config.yaml
model: "self-supervised image encoder"
dataset: "photos of plants, animals and fungi (iNaturalist)"
train_examples: 77898
image_size: 32
crop_scale_min: 0.2
horizontal_flip: true
color_jitter: 0.6
method: "vicreg"
arch: "efficientnet_v2"
norm: "batchnorm"
activation: "silu"
depths: [3, 3, 3]
kernel_size: 5
stem: "single"
expansion: 4
widths: [32, 56, 96]
projector_hidden: 1024
projector_out: 512
projector_hidden_layers: 1
init: "orthogonal"
residual_init: "scaled_by_depth"
optimizer: "soap"
beta2: 0.95
lr: 0.0019
beta1: 0.9
shampoo_beta: 0.95
eps: 1e-08
precondition_frequency: 16
max_precond_dim: 1536
merge_dims: true
one_sided: true
adamw_lr_other_params: 0.0028
grad_clip: 3.0
adaptive_grad_clip: 0.02
steps: 7100
batch_size: 256
epochs: 23.3
lr_schedule: "step"
warmup_steps: 210
weight_decay: 0.1
adamw_weight_decay_other_params: 0.05
Rows from block 5 of a small self-supervised image encoder, named by matrix and row number. Rows with one number belong to one channel. Each number is 500 + 25 x the weight over its row's rms, rounded and kept within 0 to 999. All counts start at 0. Numbers have three digits each.
After each channel's rows are labels from the 100 images, of 14848, where the channel reaches its highest value: "responds to" is what is common among them; "colour at peak" is the nearest of a few named colours to the mean colour under the peak. Only what is clearly more common there than usual is listed. The data: photos of plants, animals and fungi (iNaturalist). In brackets: how many of the 100.
# convs0: expand 5x5 conv (model.blocks.5.convs.0.weight, 224x56x5x5, each kernel summed), inputs 0-55
# convs1: project pointwise conv (model.blocks.5.convs.1.weight, 56x224x1x1, transposed), outputs 0-55

convs0.47:468517440511504500487550504510476493525490484525495498505491484436472550510474523497475515493484473489479487468501442490483512486485502502549477525499458522478496517463
convs1.47:483487522525468508502503505519549484475532490491554470501482479447515536511535508524478527507471477494489465519476534529452505523540501460489503467499491487507475536504
responds to: class Aves (86)
colour at peak: white (33)

convs0.32:505511499552515484553499473523474456497510492500496486542518512506440510463518496532455531480523513518496532516482476508513515554509502521487512527553501504479530505513
convs1.32:554511469495484500485519480444495508475517491469503471464476508479461488543502510486509520517464499471498481508553533555513486513506486467479495472483501518458495478463
responds to: order Passeriformes (57)
colour at peak: white (29); pink (28)

convs0.103:503511506532513496499508462466469538481521476481532536527484531513469467514537469542511533481525506484501536517536523510536505474520480474500539499531499534494480457476
convs1.103:488482525506431458516478490488460515525571523505493513507467534562472493521505500548502519509499537493488492500480504508529499510471488532504491511480491534526490510511
responds to: phylum Arthropoda (80); class Insecta (77); order Lepidoptera (33)
colour at peak: black (44)

convs0.190:466503538544511506466536511491515498532476481462489516467513528513496464520522472496545538509504488476445505510480481542499495477479442507516476523501511500519461490474
convs1.190:505452499488525490524488519480471482510544532490525505456520527511546490508474527496444516481491492522524528538516514518485512449532477532492509491474542535474517504504
responds to: phylum Chordata (92); class Aves (91); order Passeriformes (51)
colour at peak: black (33)

convs0.152:473530492486512517492513474498517517468540460466537482520529484502510493479499507512470527515502518531469508495550481577538474503478479475507509516485484511479485507559
convs1.152:469504497535533461483487472525498492506515496508445512506477506498499502524472447531528559538496537449517546472484510499522495478501497492481476530529490506526525509477
responds to: class Aves (93); phylum Chordata (93)
colour at peak: white (48)

convs0.166:504479513488506502473520544483548461476484478513469486449513521488523537511486534462529506497485491534538500488497447490458522514497525514512450540495502475468509516490
convs1.166:532466512447500502475518486529507455490519535522489520518494467514477515494482484510519533463494502483454467457497543460530507517479540471531510479474533507492475491513
responds to: phylum Arthropoda (66); class Insecta (62)
colour at peak: black (44)

convs0.87:464526499507511463507518530502493467495482488446466476479509488527510468502539476517444493494487484501507512527505441524560454509508508459488479530518477477493498505500
convs1.87:524521478521506491512460438489529503456506471505486509502523532544480505523447470509535497523523530480479506481485521503520485534494474498541509517471502545483491523540
responds to: order Passeriformes (52)
colour at peak: black (26)

convs0.221:477512506547509436505509533541481481542456504494480492498523536508466534453493526526503470479518518515527520523487453511499492536526502480509525518514500463492487472499
convs1.221:540531522494495526505499512481494509467511478492486519484480518458496470520482475505462537458480459507442534533476506503500502540486501483526470513520482489432494529494
responds to: order Lepidoptera (37)
colour at peak: pink (37); white (29)

convs0.114:473497482528511460471517538532466446533487492498516492478518524504496507519499477495495496485494437533498436467495505518504448480503489502503506540525480510477460520488
convs1.114:514484536489498444508495507476467511500528471505519480504536512455515478468549536487480516504510548461483528528522496515462520511501513493540510463500558491497492494518
responds to: class Aves (88)
colour at peak: white (29)

convs0.172:502501457520476503509500490499469529495506522487521527496468532480511505539525493528488514471509491487521520509481466487481535493494497466507502516483518564458466449428
convs1.172:529503494518510514499503535454465465517544541500510458505467456525513513555490473509504492475492566506503502522484459517490529516493532470503502522488508515531498467513
responds to: phylum Arthropoda (63); class Insecta (60)
colour at peak: brown (51)