Weights of a small self-supervised image encoder.
Model: 2.26M parameters, 32-pixel images, arch efficientnet_v2, norm batchnorm, activation silu, depths [3, 3, 3], widths [32, 56, 96].
Training: soap at rate 0.0019, 7100 steps.
Rows from block 5 of a small self-supervised image encoder, named by matrix and row number. Rows with one number belong to one channel. Each number is 128 + 32 x the weight over its row's rms, rounded and kept within 0 to 255. All counts start at 0. Numbers have three digits each.
Before each channel's rows are labels from the 100 images, of 14848, where the channel reaches its highest value: "responds to" is what is common among them. Only what is clearly more common there than usual is listed. The data: photos of plants, animals and fungi (iNaturalist). In brackets: how many of the 100.
# convs0: expand 5x5 conv (model.blocks.5.convs.0.weight, 224x56x5x5, each kernel summed), inputs 0-55
# convs1: project pointwise conv (model.blocks.5.convs.1.weight, 56x224x1x1, transposed), outputs 0-55

responds to: order Passeriformes (53)
convs0.140:162135139136123109102139145097122150151124111147094123181162133044073150158167099154102108131171074055115182154135110083163102132185102119104101113129084147121100176083
convs1.140:060155110084113094109094124151118108159102153170148141196109130101112077072190076142096107149123144131140112104141152130122051122114134159099066071162150108090134135138

responds to: phylum Chordata (95); class Aves (94)
convs0.216:118116110115216141156074160137097064175080092096084080126166184165092146152119101136150075094184107121144095151141134146113115162098131136068140133151106132119139100119
convs1.216:138140158124109130137099112146137138138129125148196213150181113101151139108138101145145087075139083149168170078043112080099098142157166121139188163162112135119120131168

responds to: order Anseriformes (38); family: Anatidae (38)
convs0.7:144167172185092078104098142108123130110078117150139121162123165141147050082122110118132110155182095069143161180141136104100180126185089101115168147173140089154115115130
convs1.7:160125152171094122104141166106083103195144176094176142142114156124063098090116137131076163172127148112097146143172192125135093096111066153103133136143151073153150143170

responds to: order Passeriformes (55)
convs0.181:065124127125199081136095116161103121149111162107150154140149150172159149083160084169155125106091178170187089107133131167159077174107131120100143128142162073136105076126
convs1.181:131162144099169156057136143090168142129075101133163053194136119143090126127087163100115165101154070121139125127087106125068107088146162104124112142142101163110133150192

responds to: class Aves (86)
convs0.209:168120129169126086106169137130078143125138123067159129157187152124106057118101107158148154118201126092132126152202184132170123155097068150125153095141151117149105121168
convs1.209:110076141138140093077149156171100087136115114149159159157111196113104154128068132149112148218107111127101164143096138134137114069120145147124075127067161090101172151099

responds to: class Aves (83)
convs0.178:098105122132208112177105111116124076143105075114128109113170215150133186121119124197117164103174168133060079165095144104109106128134128159124133103163122140116148112128
convs1.178:127134151120133166119115128146110152163114129095112110100064104148105078160198121115110102048157086142164188125148049086153144155096107104124094176165162117127141085107

responds to: phylum Arthropoda (60)
convs0.36:121177145111137082207098089152131146119130107078152143153101177145113130187135147133051134106155109156190112141140153132118150079151122107168093147152090173189142127172
convs1.36:111093167084140103109114162050147076059167165117178144114097096090108136125164149092188096151125138122110161073134125129157145137161155111073109098139128116172083119090

responds to: order Lepidoptera (32)
convs0.22:052111090152160100103155136119145162152043108118139179122153171078147150142099112136147123155124118050126119134150112141111104162109110152105106119073112097137051187132
convs1.22:150105151120154189101142142145156082099208171133128072177115055160107107104123161073126130109127110206123141123101166134105092121126102106145132135178148131152192129142

responds to: phylum Arthropoda (61); class Insecta (59)
convs0.58:169103038146105125114148120140105142155090143156114129164081116143152113108078156115203126186161096080159183077122136178132157141077113097154152152126164116104134091124
convs1.58:135150119107106142119115082081157153136155132082176126070134138059111122091188156086103183101078160147095103094094124062116163093149144143159136090157185109143134158134

responds to: class Aves (86)
convs0.213:102157108118170107126090111169088023152156102141100124140179151178139126122153117163084078116128135172170128142146121126117070185106160188106151132162130118120167089143
convs1.213:125175154140060086171145151104130191137128180076069133086124143119128116112145148128145180106118156109071138182139129123151129149159158069131139126135113103030129129108

responds to: order Lepidoptera (32)
convs0.3:089138054126113127112080097143093139126134108154075137076131142110170147108085139123122139167032156152109113104123191165123118145049136114105145168141103103125125130188
convs1.3:088121137129130130170132093218136088142142105180121141168125149120173144169125078099097164083074118100101135120135187087093150129151086133144081127168158068105089154135

responds to: class Aves (83)
convs0.38:090133098179116145118168107177152144110136099121088132160151135115114120098158175165110159127169127132148200108128081201137096179119117125123151139121101113017091141142
convs1.38:160170114105156088161194130131117130137117083158125079099147157091166120146113081118121069122137097128161097148108092092078161132155106130119095134189191097179157132063