Rows from block 4 of a small self-supervised image encoder, named by matrix and row number. Rows with one number belong to one channel. Each number is 128 + 32 x the weight over its row's rms, rounded and kept within 0 to 255. All counts start at 0. Numbers have three digits each.
After each channel's rows are labels from the 100 images, of 14848, where the channel reaches its highest value: "strongest on" is what is common among them. Only what is clearly more common there than usual is listed. The data: photos of plants, animals and fungi (iNaturalist).
# convs0: expand 5x5 conv (model.blocks.4.convs.0.weight, 224x56x5x5, each kernel summed), inputs 0-55
# convs1: project pointwise conv (model.blocks.4.convs.1.weight, 56x224x1x1, transposed), outputs 0-55

convs0.174:081111072132109103138059141123080139169098130137075120102159202136151125096087156143122161148141103136142129128127150152147104056130172063134089153152090090148159079158
convs1.174:111152086075202135148061104167146146095155054100144164124102149109118143168122094153156133068080120160112099137117155172115143140088082147106152166153140144089174143145
strongest on: phylum Chordata; class Aves

convs0.83:121123067154159110104151101224116074175106142136079174176129163162087132124138139141111132104163057114137106127161118106082139102128184136151131151181154121128090119089
convs1.83:122120169107164145153068129133168152093135087083174116174155127079124160146135100125124089073114172153130072123092138152062104163069099125138126156100105104105207122135
strongest on: phylum Chordata; class Aves

convs0.138:034110123138195147153106120115125125126045144119161085156132129099143123128155147140125131106168092135104089091127120128084125128159139104150128120143088196110064176066
convs1.138:126083138136115124087158121172139148151135159143135080091139125083071150213134168160134154175057138095088123127118117169108157106160101116155150073061119138136094175133
strongest on: class: Aves; order Accipitriformes; family: Accipitridae

convs0.187:107159184081139202101134152149217114139078096142129153129069143124165171107169155150127136100104119131144176107094098120115145119143203119110116157100116111115086163089
convs1.187:092118103093151141123128128121160143105129174138117118133123129130111179197025119088155126170082135140156108140143101101092155152160170094152110089025119121141147143098
strongest on: class: Aves; order Accipitriformes; family: Accipitridae

convs0.130:067143089199160110177117084134087088133097170105082175123166144127144096091161113164139163111121203087145146130127116146107114133115136140105141125144184077132084071143
convs1.130:083106091107119121114131105174204157180113096110156153114144190093129173164100135132105083119107096085131207112136142075117115181088142130109135153105088085101168122112
strongest on: phylum Chordata; class Aves

convs0.160:092146140122113109113215182130151069139154155080106092100170099168135096096099116142084161106155092123103176164164073167145127132145083153140079109107133075114098114138
convs1.160:077070120181125159116184133124172191108104117168100174111118113130133175173117188108160120113084157092108125132115135137168123160118124156161142071057123133084161147100
strongest on: order Passeriformes

convs0.136:082105156147085117156173181139140078095148123090104117089190158090184106171108133113110199112113112120112137162134086206152126160112079156138102159141091125091113122129
convs1.136:115098096108116103101198147119102152176164175101176089120075110109158139135124138109132118113065126170132055170098179076108153070158146132118118123093158154136182137133
strongest on: order Passeriformes

convs0.221:116108141139171052160116213210121053192115110085090116131149169138124130165157125108111153131122138131158130158148121160159094156167129095106095131153142081116108125119
convs1.221:104137130107152148200109160105103156099162096164139182155203127109150126138112093126103152086142116129108132202121076161072149178150119100144067156160116085165128159124
strongest on: order Passeriformes

convs0.54:102137090110111046160102175103057136189104129112131156070194153135177138118118147094120130175142160101170109120151139119151116134090144150083114157115159098156127124195
convs1.54:089143118137148087102070103164107115155144084127114139063095098103104145187088049161186116136084164093070103096112126148094100111093182109100113144118130118168121124130
strongest on: order Passeriformes

convs0.66:100142118156110070171105126113164093093071158070100148092123139160090109067107089154084127097128127103171093099115094086134129132214141129055106121138110134126158108111
convs1.66:167137125122129137165148099185112126174136127155175210115097148056145188174166186079098115132131133112113180098136098122150120155142122172163112182104130084104111134137
strongest on: class Aves; order Passeriformes

convs0.27:130147103115148098146125195131113085134145171114090116173147153147120089157179115112128155099069081073124124159101112096135131168122064126111076101141073138062172147079
convs1.27:143075136136094115116183106089042107124107114148118143134172138082167178131140139145092145136137150100114130093139117103189117111090171108128115151123167198224120148132
strongest on: order Passeriformes

convs0.131:081142082103095095176126115086091106110077101113123153063123113075161118133148120114132149162133123070133103094140126187116179076119204103135135142116131172150160074164
convs1.131:132087091138109124143148078114145013073139142130104100068145115137068143145137177131106133119114140135105118087151152116145133133125089209074081155134103126128158146157
strongest on: order Passeriformes

convs0.215:084115081141191076177110143154078067191114118085103129139159143094146120192136108132133208123096198102169108120149138163118114148124149136107108136144148117096105118156
convs1.215:073136093097175124149101151128146173153110169073140079148163146119116168128205130126114130091146075106106119180144130161157163164123142145057098127136112053152166110119
strongest on: phylum Chordata; class Aves

convs0.134:076175121115113125147138093076152111120123136113153098134157028058093132122174101177107138139127158111145181103171101166130123161136114085113160105127064113082106144149
convs1.134:198150083131115121101185077180095131124181128206132163108131155138117102109080162119153089138124126128133151108118128083097147089155080175123104161192186138145117137118
strongest on: order Passeriformes

convs0.9:098104093168144113154104116124058113207097129113108128113162142148167145167068128143074147149141192090132092157161121132144117140087163185121150146173179090111099094149
convs1.9:094129132144091132170115076137118041083135145079099133148151153120073185125133173148083124120158174150141137118120099133094181164149142182164080132174148138138167148178
strongest on: class Aves

convs0.155:134084168142074094114133178180118146115132142106119186130164155133106126151107139175101129114118100068183136123146114055150123123144153136069040082116116083138136108089
convs1.155:147094122106100090128164098127163159153176203123121142102131153146116082110109121052085079160101127105123127145130104080189132129153143158061074105142139111134181162088
strongest on: class: Aves; order Accipitriformes; family: Accipitridae

convs0.206:122126147210158138148133118088088152122086099128130145072162124164140131137143123097163087141204148128100103109111180119084123106097108146164150195107191150180099082119
convs1.206:141168127092125098137107102156085076133196184093181083102128098150211092118152138183143138129085112144103133103164154140109138079116110151127111106172113106073150174134
strongest on: class Aves